From a checkpoint of a small image flow-matching model.
Model: 16.4M parameters, arch dit, norm layernorm, activation quick_gelu, patch size [4, 4], width 384.
Data: trained on microscope photos of single blood and bone marrow cells, 97085 training examples.
Rows from block 2 of a small image flow-matching model, named by matrix and row number. Rows with one number belong to one neuron. Each number is 500 + 50 x the weight over its row's rms, rounded and kept within 0 to 999. All counts start at 0. Numbers have three digits each. After the name is the row's rms in percent of the matrix's.
After each neuron's rows are labels from the 100 images, of 14976 (inputs lightly noised), where the neuron reaches its highest value: "place" is the part of the image that holds the peak. Only what is clearly more common there than usual is listed. The data: microscope photos of single blood and bone marrow cells. In brackets: how many of the 100.
# fc1: MLP up (model.blocks.2.mlp.fc1.weight, 768x384), inputs 77-153
# fc2: MLP down (model.blocks.2.mlp.fc2.weight, 384x768, transposed), outputs 77-153

fc1.98 101:579488479582497432487513426436527496433433448445458493489519459509400616531459608539588442510549472563516538473409610506467539504546611576458496430453484483602507496562514438547564508569540522535434407491461440540482532465564526470
fc2.98 086:483541545394506620553478563524471604433561509521498451473498520438465498551390464466510412460526448416558478505505578394479533540496522496406526405516503514561576542507540453539486528509528481531562423470478584477490500505490515524
place: centre (33)

fc1.357 099:404451609645452484456525458427467441510483431560533484451504417514502533507425575481461494535495465474514518490502508499412471615489524525532509526486434559504486526560443483438488513554519442463522457527495490527526582436519459483
fc2.357 086:636589394383443405557478524452400542461466508512563460544467458464504516570457404457501456520523430557468516560505516503464521569573494553576550508399413484463508485554518482463423478511527469547495460468491514510516518495478485533
place: top right (31)

fc1.34 096:517503450538534482499541511442465458520477561482520443543505446521551485544496527437479468438501504419526500465602484555413560479539477567510506546534468516502469551570482520448539485556474582499513503409474515382560463463517479470
fc2.34 093:458537605479573505547525642417452465514510471560545464520497480471558531535532539466508483432455533526560406396507451518475430526422527523535469542562479523485401507464538490551499453530467415531506503412507533666495518577510522551
place: middle left (35); top centre (29)

fc1.723 073:607524475509452502476569485490504431490352476500551379495441436445482489579546463531520466500487450534511560522462466476359522422571535453377527542544480546554566501461486486545487487525457485462543520516498476395547442486632596531
fc2.723 091:394502540396487511551548482580489597457579542481461510528496520540475427478531529505463472486528502443545464486498520469530513427470473495461597461460479475484478517495558522566526470491550438540495541513512474541543483493358612509
place: centre (27)

fc1.336 126:472522476579472391414543522488456556528416490458483529533477474449469519550509552504519585614453471453513492560546454492460531569491515471485598526522492549484524494537465452535506534449499468486465536394429498473461465502480470487
fc2.336 107:552510631411519590484493499515591512496513420497511465478559501462596537537512431544508582611461435513424537484448528428573506574576449442522534529495482468509478539492474472546534511468511503595466512453544486500488456501526444533
place: top right (52)

fc1.431 117:515528557420463473537472422510462393443503468535502432525491512513488476519563468501419582519456491543389504484476466521470550566535437560520442549556484429516574483555488485551484561511551456481504503444470610463568561456526442413
fc2.431 113:408533489571452604420524500596447483495514508504542480485477564560543430460564497452539574535433539541436572574528519517446564552483501493473569515502462475539557504399591528436500433494485489461492534396577392483531463450525461515
place: centre (75)

fc1.250 079:545511545567570511492481475433533481541494583505479493451501508526534553500450498491544474576434477518566511648528551451414601561509579595509532504545510586504502549527474532512458552568466603498508515508581472483529479399492489531
fc2.250 083:478507432509581577429356533487487378528541539511502473508585517505521484652432478480480537503517471511523600385428456422545504538509517510471464522477430468589468484484481467494524497432515420473467410479461503484469504559548446402
place: top centre (31)

fc1.262 093:448445493555495473537531522434576446536417484493528547500518412502462511478432534536439445518407421442577478522511466538459574473535559528452654440557558538495451575501493514453471518475533527611416479578524565520455443616491546581
fc2.262 094:594486532496486533442406323447594468477482465513478465469540598536549478585469484434543513484503396541514476398496556485568380493591412589457559495578504555521525498533560503517564457438508489538510506587540486444570524489482437495
place: top centre (35)

fc1.573 117:436496467492585518458570536446396489508549485511438489501558492497465511569523470444406446468516537433460442577487497480429401574512494542557373460490559510451514494532492517456505474494550527475503526440563550566491617481534400453
fc2.573 109:494537532469526534515460385412558561501511472484518483444482510379547465544427398472569510508516470538466513425502479481482403546515530501501455486574464502521519459540501592497528436481446461521492498476464584495506617489500401568
place: centre (67)

fc1.680 085:526459493528495496535515481484557574459515502506406523500467495425514470438485468523475466463465529441490496450494432529582493458512529490431506442520517468520479528539575582417487497481402482497477512531471448576474509465486588566
fc2.680 096:498509484474449532493506469356423521462557546571456496505477553518414395471474474506479490415573525471450518455544455573510579473575579539548539500463473512509541624565494495460527606563476616466554501534597503502458530562507575518
place: middle right (39)

fc1.474 089:494512559478459401543418415475479505501516482476531560434507447535511425595508484511529507441535469489469564537506414513495509537505516524515547491475472463532470406542512700541532370529512381452468541426424417443530443456383484471
fc2.474 079:626480472491465531493411509483503497441406563536546548566462507470531456604521514610474630381561494597512516394430429478426533499528514492540459547511573571444468417507605390476445505567495611462544493410545533526507511464557485544
place: middle left (35)

fc1.445 084:541518553501422492550491519516507595548488474569403520460480479421470497537542547428418522516531443444438503531530437552535440512516477533544478466566432443515511430513494520471450601555559467451511517494428498521343487569474403528
fc2.445 086:449497428471461516479479496493505461580454499461482489559523459557479576475526463368589504490528465472432468463485589561467510515445535465556538476464507506493518526523521511444559565470430477427514521515580455468545429509527454453
place: centre (41)

fc1.226 126:548474620420573495468480460540535512455486501482479571519426501399605528507520513414460591565513518539426523500499566513461421490481571424459430504513496513499561516529494489454506496531508464681516498472505570492471363492466461548
fc2.226 173:522474395481511440541500442461565531505508549510526517489515462558438479478547488518562548516461499421455541586499528495500480535506473483413504519539484503486548494520488535516574534526495493515516506482559491458492477493493524475
place: centre (100)

fc1.113 133:498492425455523577501493469457559492523524470445550486584484542541544519519487491475581485450549505525571567504456381527450412480483614493557518542538589559526511549537419404511485518451485536519507496537477514500440602519469498494
fc2.113 123:504457547527471545431573536558535500488523484473495481458411445508661544482504559439467484469410463589486409571474538465434528557465534480543472524484504437528552412515423625417483452482497492517417552572507523588581517477522426457
place: bottom centre (29)

fc1.469 139:472480495447617438421514484459554562484525562496488567576601482489501569441521519537484480417612569587490477527434499455460584534539495537523489496530484537495487569487565502544551582527555522476516535487626519499574442517487526498
fc2.469 112:435448497544428570564518490475503488563493607551517474433505455417436440490479410489515574402452639566430517443506550558473481454513514477573506477501496485529503500534501584468522551445515443430540489482537495500478477513502562528
place: middle right (47); centre (38)

fc1.664 108:580458462463495474432434503433526435505459498519467592492510646450333496501541595477517559479552480514468331440475428500427529513490415469462393419471505537503615478588501558517600539494500567551411486479462533453579605479473449548
fc2.664 109:472524527503527510587486422508470545548400507471523525530548457555562504479537435470458544573521445497517477546500425503529592539440506456543473482515490495506494463535469469446455648500497372510486486510464447495481654483489411456
place: middle left (35)

fc1.311 094:511407518468535547503554537443508495456445550525492397549511456475477470537427551439430490486534475517473454480516516528619521497481475464492402465494516528502507451494490504405428439570481451434480485468451494427531578460552433535
fc2.311 099:396564480497398489513519486469529479463495529518492511514526455520453452492497501422497557485409435457532633436473620517580463500467507504499520518503421487529424597553474462497466425512533498508505476422537511554483604483503449522
place: bottom right (28)

fc1.143 113:513462505543539459444466499493514461507531542547507434499466540497569479514375399460493502522378437515483490523502504467544496471465516433401697509534471515471477488540434508487518517569498512532521496496505487581447534455527461488
fc2.143 110:562513450412524535468478570490516537489501528515554542560498500479431488514340551481551566448523384495556430498493535496497426470485503494475516473590563530540539519472512535495589527530507492450550487392505562470494553559533542516
place: bottom centre (28)

fc1.75 105:498465514574462495595437603494503533547417405510563482372510468433515508529518518518523468496540495570529485605447455427529536549562480504440442551499431542520460446560427539500418517549562512454519524512489549489548513505453455525
fc2.75 096:430460476456460475443508531568514498555495589510512555636551526502513430495549535514526577424515486436495590447515485425547625523496541546432571507466480547550460511432502537499493448531522525504526476556504566495537535525496493508
place: top right (39)

fc1.564 080:507426502460456556500546529406496415424433494512431514512493550444485487487479545446418437441380509530515514563528487481408478467511549570455487531541525460540463417440502468611508525568463553498519541514513526473470558486549473490
fc2.564 088:580473473488428546411535530504521633495462480495414440392502625467601524511465403516512445483544477540564595489421547609466524478514475463529572487450513469494532575594465475587454448498555413519483429457444473465528505433456461523
place: bottom centre (28)

fc1.582 077:514546490478519492533534501455540516551528585548526474515530462535515479512395548478489525469502535377547514528507537478405591468470530473505506511528600523545487474431492506470474474459547471492420695489537539489493480442537389515
fc2.582 092:627522543479533531431441522437470450465511413454451460542496572400452575513358444576519510467570559500552489440580523566489544484479548491550482536489545444609486541568529487462558524487472561454563390600477431561543525446468467446
place: middle left (28)

fc1.409 096:620506513460491506469535509543518477428460521488498469610557421530469487556473509503499514459564531488492431483476482517414427493516476476498519495487433428536492542568392454509637463562493531478469450508566541519506539488485437582
fc2.409 097:541519412521409441523480616475509528504448442450576520458434483489498589576518427471521490549527583489476573507485459490469511509506489476532524532464554564449532500533422465546537570551568432502538545541495477461450469495515417438
place: middle left (49)

fc1.44 083:555468531580483457470513526475482475525513528554602496446426469487532465481461506512456578549545467485537416632517487441573436594557447492559546392505544447494433485614426538420499555555500487425572477551483507444471497546473372506
fc2.44 094:467518502457522506576492599582451502508485528486495553502497505483472478498409545481520581511504457416509430422399537524463405532558395454528462466530443497582481502438501548409420520498530554550438487547546412507496426439509497426
place: bottom right (30)

fc1.454 099:585477481508479478505505475497511534472586542542475553481469495514487517519551468502505453573521515577480488427532464511530521525449507428529522509523503479479454544468476498501563472464503541467509476484603468475499496592496510477
fc2.454 089:455509497496583520499454479420438475534532467508501589544494471420490406497517547469481476480497559452521496500462514548403515498521458462531442490474498574508519586513472577435446583460520498543433536462411451474467525397506529503
place: middle right (36); top left (29)

fc1.150 099:445466540523615484507463482507508596482458419438428526521471585493516508546418510515494392494494480529496551467409562476526452506473555543537475585473468569582545478589458494406521452493478449564486432438512578461573526506474519529
fc2.150 087:473462439418596501473417508465544485522485462487488568480529494532503465501436583577495440532506539535493523520617412479524522561538577547504457470487511492496522520508445490444604493472469586501479532441500501530440479518461414582
place: middle right (31)

fc1.381 116:594395587548421436569535524501473558427439539513450507482489509450569475477502494526450484433372490552441514438566523456510526524501469485405592537477515454482416461471530461623507523417564465503446432485426457415492484474460536520
fc2.381 102:433483492435573538577510554509544453511506541503574479335533446469441450501541505511503445386508502519496486518565541465499496466454479415408447467532461455516448516608393601626505436467506482477528508527537555500568580466511425547
place: top right (34); top left (34)

fc1.370 090:526474500545420515543459518565529493604660443509503556553510487477483502529474532510543534452478472522569542575461450448558415537478548521527511535397527553358425537607463473508453542450541451509563502532474498455504451500429627474
fc2.370 101:579505553484463499449460550534606566491511504507456595436512465512496597463476444605577530481606457586520481412535492556452465554409508553532535546539470408401453473474443498515496524483509587451549441577566409566478461473581545545
place: bottom centre (29)

fc1.64 133:513412551435512483506612478588468489367506525408459506530521525415549530614546362492523552508487478478518496499532502538551480514520384475533533510502488460447517506453432508452545399461577477461496475524514512487400553506522469456
fc2.64 112:565501432538438503551484608457396487504463441501537485542528462611464494520460545518527553556573399355556520476531422517403537452570483442477561528519465544514432493513497465439560491441475487488562551542514463477515471480445514451
place: middle right (27)

fc1.256 089:510512555552548580535512450407488520503477490500559521472464498387421498476497491477400534426504433544596467494442542499409449547480520524484567492433556516474548570448491509451433406521534514496471530505553404526507519479433571488
fc2.256 087:500452525455599403491529520422520517474469523511550460543475542547538442475493543496568474461486424382527426554534563485500427475554507504488611555502446496520454521595453522446490488496479523503593566481551578484487450448565634494
place: middle left (35)

fc1.742 114:432556541510487517556396438522516520545470543487498498570461466519498470559547569491510454523509472543480422520463425412547409534588560418505551422525396552473489568537479447477535490452489499546437468597511556506568484566512452520
fc2.742 102:484480458379445513571577566554497563638509526477442510415494492482486405491469472552460475541481465536471527575488510490501437525530489437472436507446572529530555474529470491458486553476490519499554560496512508429431587576514537553
place: centre (60)

fc1.137 096:530524519460470539489515535518595508484535504466564512484496512455503471502363518475445556453415478649539442499524550493538503436527467437475585496508512579503548571553466526464502551492519499554481435471514534496538417535490491560
fc2.137 100:540535534579514539493537423430560539512435466566459471626515494443497469490403453554582513530548386481568471475516601519508542432485581528496427453465448416506475484474520576500483536462488450517536511422496572563462508506526494443
place: middle right (43)

fc1.156 078:560504515606460548564522512482490437526475502580504478439508549445522625523575473517524491402460497572475466520511514465548502480525376469583467556501490447579452447536426566569656461442466548518529455483491522512464486364600456523
fc2.156 086:403474491446419497451428521532484532437561484418471601522548491477463571556513436479536499395614513423551520505573424488525532422457467447497468527470469507560444547535516513493470520528501557519488498529495481508426459473431485473
place: middle left (40)