A small image flow-matching model, trained from scratch: layers 10, 14200 steps.
Rows from block 5 of a small image flow-matching model, named by matrix and row number. Rows with one number belong to one neuron. Each number is 500 + 50 x the weight over its row's rms, rounded and kept within 0 to 999. All counts start at 0. Numbers have three digits each. After the name is the row's rms in percent of the matrix's.
Before each neuron's rows are labels from the 100 images, of 14976 (inputs lightly noised), where the neuron reaches its highest value: "strongest on" is what is common among them. Only what is clearly more common there than usual is listed. The data: microscope photos of single blood and bone marrow cells.
# fc1: MLP up (model.blocks.5.mlp.fc1.weight, 768x384), inputs 48-95
# fc2: MLP down (model.blocks.5.mlp.fc2.weight, 384x768, transposed), outputs 48-95

strongest on: smear: peripheral blood
fc1.277 098:526618458513521521539502505485525528600533507593495510536500551583522519510398545544490499545511515376587424508506512488553511449570439505494463
fc2.277 091:489465485466580456485516483518469470533449446602415486429449487414528509509593426426413407447547471597572395491404517525507492489459497559474606

strongest on: cell type: artefact
fc1.179 110:586516486457466486422420669458551421482484588581387545413486470530543378465519459536496475487536426586518463499453566471367520453453492487474467
fc2.179 102:496454525486534486610478536557509461464500562509535481538529509395569465408474552522586511489580512428501464444529483421450559485525531518408497

strongest on: smear: peripheral blood; cell type: segmented neutrophil
fc1.673 090:457525566508426561533557505505526532507504513516478508444502524462477484490515506511509425519589495507469490394502530478526488541577457440558479
fc2.673 082:508557540474447558471527587520567547481501505528633513446528528521550566457511469532525397576477586495563506564443493540414464488590515444473533

strongest on: smear: peripheral blood; cell type: segmented neutrophil
fc1.13 098:531460442500459438586568493508461485648504556468570530504506471516544489421506532522414599593541532526511490462494499457490542511520415488501456
fc2.13 105:462505435493461567451462485478500450573460488574562492465492504487495552475351473534457514436490552441571492542460453497519519491416528528495553

strongest on: smear: peripheral blood
fc1.709 106:542508505441535512542493507517559359592447460519498570472515516523539536559488464548484534447410470532588462458483449525405477476505527443462440
fc2.709 111:449499534484507520462569507485501565634561519482505493435488474443382499466516556544477554531641474429466448489500563458433516443470509542490536

strongest on: smear: peripheral blood
fc1.754 120:472461540468494532507465385526484503433444526467510519497527531487561430430488549447535504512434481508486516502488538639551529483502516558501476
fc2.754 142:481537497443468489456511406509526475440548508473516500618543506510558506588483586540557511490485518391493632499414440372441511575497518508492462

strongest on: cell type: segmented neutrophil
fc1.541 096:434559478599461418476554463537525528512495546550439492478618408491479434442543442587503540496466473580493486556511442498546506529514521403509493
fc2.541 100:593539434572537552533603529561518487493502466542539496447612548508535503577401497578498448479507490465439571457455503474512469431489517443413480

strongest on: smear: peripheral blood
fc1.440 107:489528387517464425523491501519488485545494603577468519556419452512441502486609528457483462456542514450474572473539412540560483488497545507598488
fc2.440 100:517471472537490518471556453487503525502496428525458461529487527435480537564443504572445469368427484488501438454489476533530616543498540444493489

strongest on: cell type: lymphocyte
fc1.535 095:484481485360502518443516465439534495519492470442555437587483453521456497620547587488451481545440459429530502470459486492429432459481443556426496
fc2.535 098:495460510394506473537570455505578530475386557416504513366494564500500496593514413471460546523490469530541530507553473510568480550548498475439511

strongest on: cell type: lymphocyte
fc1.24 103:522457481556498521541524478476489369457575518451558458497529584494438514430465506534571555394421489475503493528551465440493472443587504520465590
fc2.24 101:499529501582494609541466605474473493443515431474484499517529464481463511492514489467536585498538459524529480510523434446547476504560535497504320

strongest on: smear: peripheral blood
fc1.20 126:436590496560467457524472498517474450514444440484481536582594566529464501489526438495576554516493473550531487566467429538439516591557468450490607
fc2.20 123:544507540563515455533494499501504544507477424464562507462528494512463455385463458548454452521487404686290382488413516490472530557489474460475409

strongest on: cell type: erythroblast
fc1.252 105:462532483532543509525541563519564550473492582415459483572483363365477604501504535354430459534520447502490432556544478452426560381477507558536497
fc2.252 097:403507505560531584447564463514451577385492426557527492515491574545490514500407439505475378466439541591509630522415502600526536451557503480461506

strongest on: smear: peripheral blood; cell type: segmented neutrophil
fc1.455 090:480448544524454514478519508546461420542474588520491498450478526465600331516424485481541441547514459523570474420509436462489509504449522490472517
fc2.455 093:563561500568546496526459486464395487505439448503551520579467531486475366506425527392557466426524497478504482464469473454559568492498529466459515

strongest on: cell type: lymphocyte
fc1.80 103:627527468477530506487494536482553477411482492544631478592441488516451664469495475376415579547551436413572468511499533477466518492427547390448529
fc2.80 113:385456549520445515478412562454589487491505591511454494370584487513517620549477542485512474596415436455539426567472526526483463459562476396419398

strongest on: smear: peripheral blood; cell type: segmented neutrophil
fc1.503 092:523451504521555518507454471472580503412467437432514508535490478369494484516491518555507598523478514457405551490505472601469464408409488494487524
fc2.503 087:489532424533520497528435434454686493426603528589430475418405476688518520533425464445519543448522534540520503546512484524512476480537484460488499

strongest on: cell type: segmented neutrophil; smear: peripheral blood
fc1.561 099:545469568573461534566445445505452448484467485459491573517500609513433377527518478496505553490551475528491581475491483536511483398491527510493582
fc2.561 095:499470475635524530400488504517527581496470497513547541437549395533495413500533559403534507469445443477523516525512476601430511411542498548518494

strongest on: cell type: promyelocyte
fc1.287 126:429458469566460427503554563501457415540479487438536486583522489500554533578523478540497558580497516394397578495532507475504569563538521547544523
fc2.287 109:381471552550515466560435541496470499498539422510486507550551472444461368397453453505493537502509525445473454504461476474463484516492507467504458

strongest on: cell type: lymphocyte
fc1.136 126:528488551446519534457516467491471606424491498457524493446604510494549401515528520467525405505437535544451519450531484459461539497463529587500497
fc2.136 131:463532471349507512396477493486508469591528501513481500576494462522488529570506469455488516401449471508565345498483547583553457483472537540551488

strongest on: cell type: segmented neutrophil; smear: peripheral blood
fc1.192 094:539460543387455460493447518471514513489491441497505488464529495365432509503508518512516439473525496604524448460554515518439526512462498528617522
fc2.192 094:475518550437522534487474444468453475524463474472511505481470521615367453538529511418490387520489466481491413473438540479562519530541465540521435

strongest on: cell type: artefact
fc1.351 114:552499507454485497543489567555416491461530521442499411520572517449535464534594547498540528505495399519541388497475395546420529529519498492531509
fc2.351 112:512533473487490492487475499485537466486484552460509505488452451557513519548461378507496379483457458425354538531519422526548483539513485455559436

strongest on: cell type: eosinophil
fc1.653 103:521488493518496468462450428522500466433532464532566517525515540538549358513534525418511549473543455495452425540527518523503432504539463462460522
fc2.653 109:492457520486498473546561580503507515419493425557477530508521524478551378466511536441494558542469445504417401494524439509479479492505522495505531

strongest on: cell type: erythroblast
fc1.749 096:555520516548534559494568451478527422486462560492546504482475478460563482477383450438413538567501486552428562504571482482340459465485532507448419
fc2.749 095:405535527415505523517513594495569472512508466494503496498472496586432548522558532501544516575496418488541464435343512599589477486512495537488513

strongest on: smear: peripheral blood
fc1.428 121:528554441589447543580487551553514488523511590590431490508409538485506492487499462541475457386557519419501445432489509487655509445470525533607481
fc2.428 137:404477515405492552554464570519503460498454387502493532516498443540554445570506410534545447506456491564490576516469555495443541421498476523468590