Weights of a small image flow-matching model: batches of 128, 97085 training examples.
Rows from block 6 of a small image flow-matching model, named by matrix and row number. Rows with one number belong to one neuron. Each number is 128 + 24 x the weight over its row's rms, rounded and kept within 0 to 255. All counts start at 0. Numbers have three digits each. After the name is the row's rms in percent of the matrix's.
After each neuron's rows are labels from the 100 images, of 14976 (inputs lightly noised), where the neuron reaches its highest value: "top examples" is what is common among them; "peak at" is the part of the image that holds the peak. Only what is clearly more common there than usual is listed. The data: microscope photos of single blood and bone marrow cells. In brackets: how many of the 100.
# fc1: MLP up (model.blocks.6.mlp.fc1.weight, 768x384), inputs 0-76
# fc2: MLP down (model.blocks.6.mlp.fc2.weight, 384x768, transposed), outputs 0-76

fc1.722 096:102118112146106149158153134134201153125181134132116135149142154090100117164142088131131171121143169139117108113146150181120132133135124168175086124112120159130141120134129116153088197144113122152113132112125144183110120116160127122
fc2.722 105:113148158181128138156115110134161113153141113144127139114111142136157097153150101132138124127144154104113138108083144193129116134104150135135136128169123162121100077095133092117116196101100133099124149127120117109140105166070160127
top examples: cell type: lymphocyte (40)
peak at: top centre (36)

fc1.756 072:118167124080125118141112138129129114136143179110182133133157153146136120122128121101114117105114109142127122127123150143154098110196113107112128149098086140130119131107137115131120113121144128123128115140102159124151102161118172097
fc2.756 054:163178076091114108120176146157120139140124113132161129126110137113127131096118140140122150136138116133133131103160128090120154116105116095138112130122127135113134117116153130145160112148149141154117156138099083134119152069153133134
top examples: cell type: artefact (29)
peak at: centre (47)

fc1.515 101:138158118071141115124110130076071084148146156130099107088100128130099105127129095105127100123153122140078124159138150103244181116115107123151104157114126100119126159105096119102121084095128152149170125096094119134125106145160141117
fc2.515 087:118113163077126133115174122153074162142143091117127104172162156112109134148112129141125134103133150133055139160098103163100102103135088139098108183149133114109115206098184139139129104104130119076118161123118157118089131103134134121
top examples: cell type: promyelocyte (26)
peak at: top centre (27)

fc1.253 109:158133139085156140120150095126123130149105139093081125111148158126132135157103132089129100116130131128118165086141124149136121117121139131125135155156096093142165079139134126121110095139082111092146160112118114134100134075138125130
fc2.253 085:129128126079075139146109156137141118134144059102138143118124134111111126062171139133124121171155130125080103125121145161125145108104161146127142150119140148112116122162129132125137075134136161113124170118080098095162144180119157151
top examples: cell type: erythroblast (41)
peak at: centre (47); middle left (33)

fc1.558 100:112117129114159136135132134126130102140117124120116154133123138126138109158139131088167172154147133111161141127141128114138163136124117089141103134160121136113129138143139115110086128147095119123127105095140156121106130082106106049
fc2.558 095:107159121098098085094164137148151160126144134131128115141128171118127126123071169137132126139132123127185114107124115076125155174135109141127135084139141139134102180144137103124107103153135122117124179165158116115090143109171114145
top examples: cell type: lymphocyte (43)
peak at: centre (59)

fc1.327 117:096097131114159155161136103124097120138123106112131122168132132139115105132148126058109150090150139156149118138151157099132089130090109130139139101120110136102117104147136103166160142090144129141108157078093134132106106131095125152
fc2.327 119:122103176128125137136163137115101138130134167096145135150131128126089123114174154115141129132101109164102133116101087145121131165133160108181151122116146087127134157140111149124078105097113137122120118130125167112130145109110093122
top examples: cell type: segmented neutrophil (62); smear: peripheral blood (43)
peak at: middle right (45)

fc1.449 082:125161148105125073131161127112111143106147115148164137127196122137132150108117148140084085119166145106169143169137161121173126096131114083091117180141100136130138098129139170123145115080128145103135101181126137158133177098098140092
fc2.449 078:160123098133128154122103123123138100174109167104145111119081130123129151112116153079113141131121146158120148151117109126127115180158147120115133173117106140115133099078117168156112126120115143116115128116129113116116164159163168138
top examples: cell type: segmented neutrophil (54); smear: peripheral blood (50)
peak at: centre (67)

fc1.419 106:139128128060129103153117122068106077159121158092121104148094130150129147106082120107153102163117118116098112148175148106218166139140116117160128135134106144113119148142122129140094066118143127106184084118114086110141147127150141166
fc2.419 103:114133137069130125132171124140167119130107167152120152128108102134121102159201148120127126111098149131094125129152123119125138138151110112160112097124119149168135167109105131119156131107141099117137137130131103149111158167101153160
top examples: cell type: erythroblast (66)
peak at: centre (73)

fc1.271 085:129154099095135128135155130116121153084100122110143173174139168126115139114094138125113160122113120139115145153119155083113115125131111129097132159166131070131080109157144121099127141099113135144116128110103158112146093096144100109
fc2.271 085:156126129116149133157161160119118153112117152121125092127135162113096109163165156154140090098107141140161134141126157128136152122122140133134093102155119155123116067164153109146131085091168145125130137104113074100160121161147116116
top examples: cell type: erythroblast (59)
peak at: centre (60)

fc1.88 091:128132138165139145128131067184149131115129119143158120183143115118107115127120126113151101122133125170084115114113118133082138152163104117116116100102114118134145131127137126185160143129151119145155136123112173162125121122119116137
fc2.88 078:123149135173120103103099119149127094160152154141126150066128112150120128123139143140107133103121122120099135145127118138127121103104103109140144068111118101132140085146125128091117125117124161092131125128122071071177168122120101120
top examples: cell type: erythroblast (39)
peak at: centre (40)

fc1.189 098:103079135134132141163101155110168114101118126104110130137140142169111118107176135112104115159108088122147083183127115137138100106188153101124095122127111120123133116136152147135112105164128110107168158149126129151111089105107187120
fc2.189 093:119178153129113096152104115103159125117103125115136120149117128116095107163096108149118108103143111116131136148144108104127109122122104143144109110131092123125137119098141126122143090136130162123137113124129138134120034124163177139
top examples: cell type: lymphocyte (35)
peak at: centre (50)

fc1.143 118:084128116148142134128109124165134102146117141104132148183114095129130126109131117105148163119134121149130154159119157166120139159130093140132147150109106130158121129170129098150145150116132143129112155158126116133182143110119135080
fc2.143 120:128153088148145148116171161137123202136144148128104119150126119129133117079133164107132110146125138139083120150113117125126131150129082126155140126128115127091132143104104130153130102120148141118132135106112106098114114132079083126
top examples: cell type: segmented neutrophil (50); smear: peripheral blood (49)
peak at: centre (49)

fc1.506 097:141125162126107117099136142092151119087143114132140138078128154130140153134198111117139114113162144154162122130106141147172148158130118128110099150136170145143126107131146128115129134096162106131144143109145088136110171114150148120
fc2.506 094:135090137150117117128121093119132135160133085139147138174117119103183148121057138095114150106094126159125114154114130129134132139122095082120113137121146097119126147145131113136121156108112130167125109148112161126067131122143121120
top examples: cell type: segmented neutrophil (50)
peak at: centre (38)

fc1.382 100:073099105112113129079112132138138195120125139110124150100166140109137110135133162157121165113191172128151102130150137111139102106132150119107174117126094143146101170110103113141083094131138142155127145143142141142122119067149111136
fc2.382 088:133108117114129127162129127113151143116135138133139143162112128133147126117157134149143088089155087142173108118057145095144127165155099121122164120134139127128091112136130125140101104150114134127130135133147146068128056114152135119
top examples: cell type: eosinophil (26)
peak at: centre (48)

fc1.203 090:160148099116154133138147120163139096134124107116147153132143160109141137139111162122122133161125127107112093127173101152174103120117140083159191120157120094151156147137124133116176172140101095135128091135104177101146089122112092123
fc2.203 087:148138172135100136168142112151127133107147143121142120130178131127113108123111151130130144147130177187115166125056138145121153147127122127143124108137129112181140188152154100147134158147133111088133138144106138162129155107091120091
top examples: cell type: erythroblast (43)
peak at: centre (41)

fc1.759 097:136174133143152123095109147129133153195127151175161087089138089114115139131132138134147169112141144070158120152123138131155164100162087114107123153136115098137082141096152119127117136139142163145121087165114137132091123127152158105
fc2.759 100:133099124150128121168142156100145103083120148153139134147140120163103135139158156152108151118118113138202126121147101135129116127140120158085128162144111121127169167147133121133134153100140074134122147160123082129110193140127130164
top examples: cell type: eosinophil (49); smear: peripheral blood (44)
peak at: centre (44)

fc1.355 090:067073153140144122162109135143162136118144116123109149112137156103123144136151142122139177120130103151113138137130182121095081128140116105142120125120166166161160089131142157107129104121135141105125117117122133137134131141089110173
fc2.355 098:145085108130152140122132152118133130125125109107185157129140126151153100117124122163120127157111112128087116119099123198133107160102135128179116135134143115160145078101084113117145070130110117141129129106113118116112124139189128129
top examples: smear: peripheral blood (50)
peak at: middle left (30)

fc1.436 093:100147147135131148127133193102131120171083160115107127160174156152068131120136120147129143174085180129135100089157118133177124157152134112145120089118166138096152149085176113146111140112107163138143128155142139137096090106148157122
fc2.436 118:126150094114149105121165111121137148053100102164149147112137130134129157097117098153122130138137127165169129117103102134136052156115122111138104085097160142100122112154100092133135092159161145143131118140091171109106078132060115130
top examples: cell type: segmented neutrophil (48)
peak at: centre (43)

fc1.621 127:167143104184095135113146099130145120162129101123119151131134116081061163122147146143134076157105105144156155109169134151111094072134154128121190138151106150150089115140075097123139116121131167085109155130134158140111132159153175127
fc2.621 122:143162116091140144127164140119151157127141117131129113072134148140121121101147115114137139142116136133132143155135143166133180091129165131137187167125135127111168092141160115096107159117127117136124156155102205113130133128163107135
top examples: cell type: lymphocyte (37); smear: peripheral blood (37)
peak at: centre (28)

fc1.195 099:083114128124134158114134143102123155102143126183132106085100151088128121163154116139153099148146114135167118118138146136193101101123114130128149134158154114123137110109103114179121151115102166122128140144095132141144128141136108119
fc2.195 103:113111106110123159095182139081098157184134099129130132144118125141104133174088103126138180163149128127125123130130105088132139133134143112117170081132114118116126096176180138129116146103152153103125140121112106134154128118142127142
top examples: smear: peripheral blood (82); cell type: segmented neutrophil (73)
peak at: centre (78)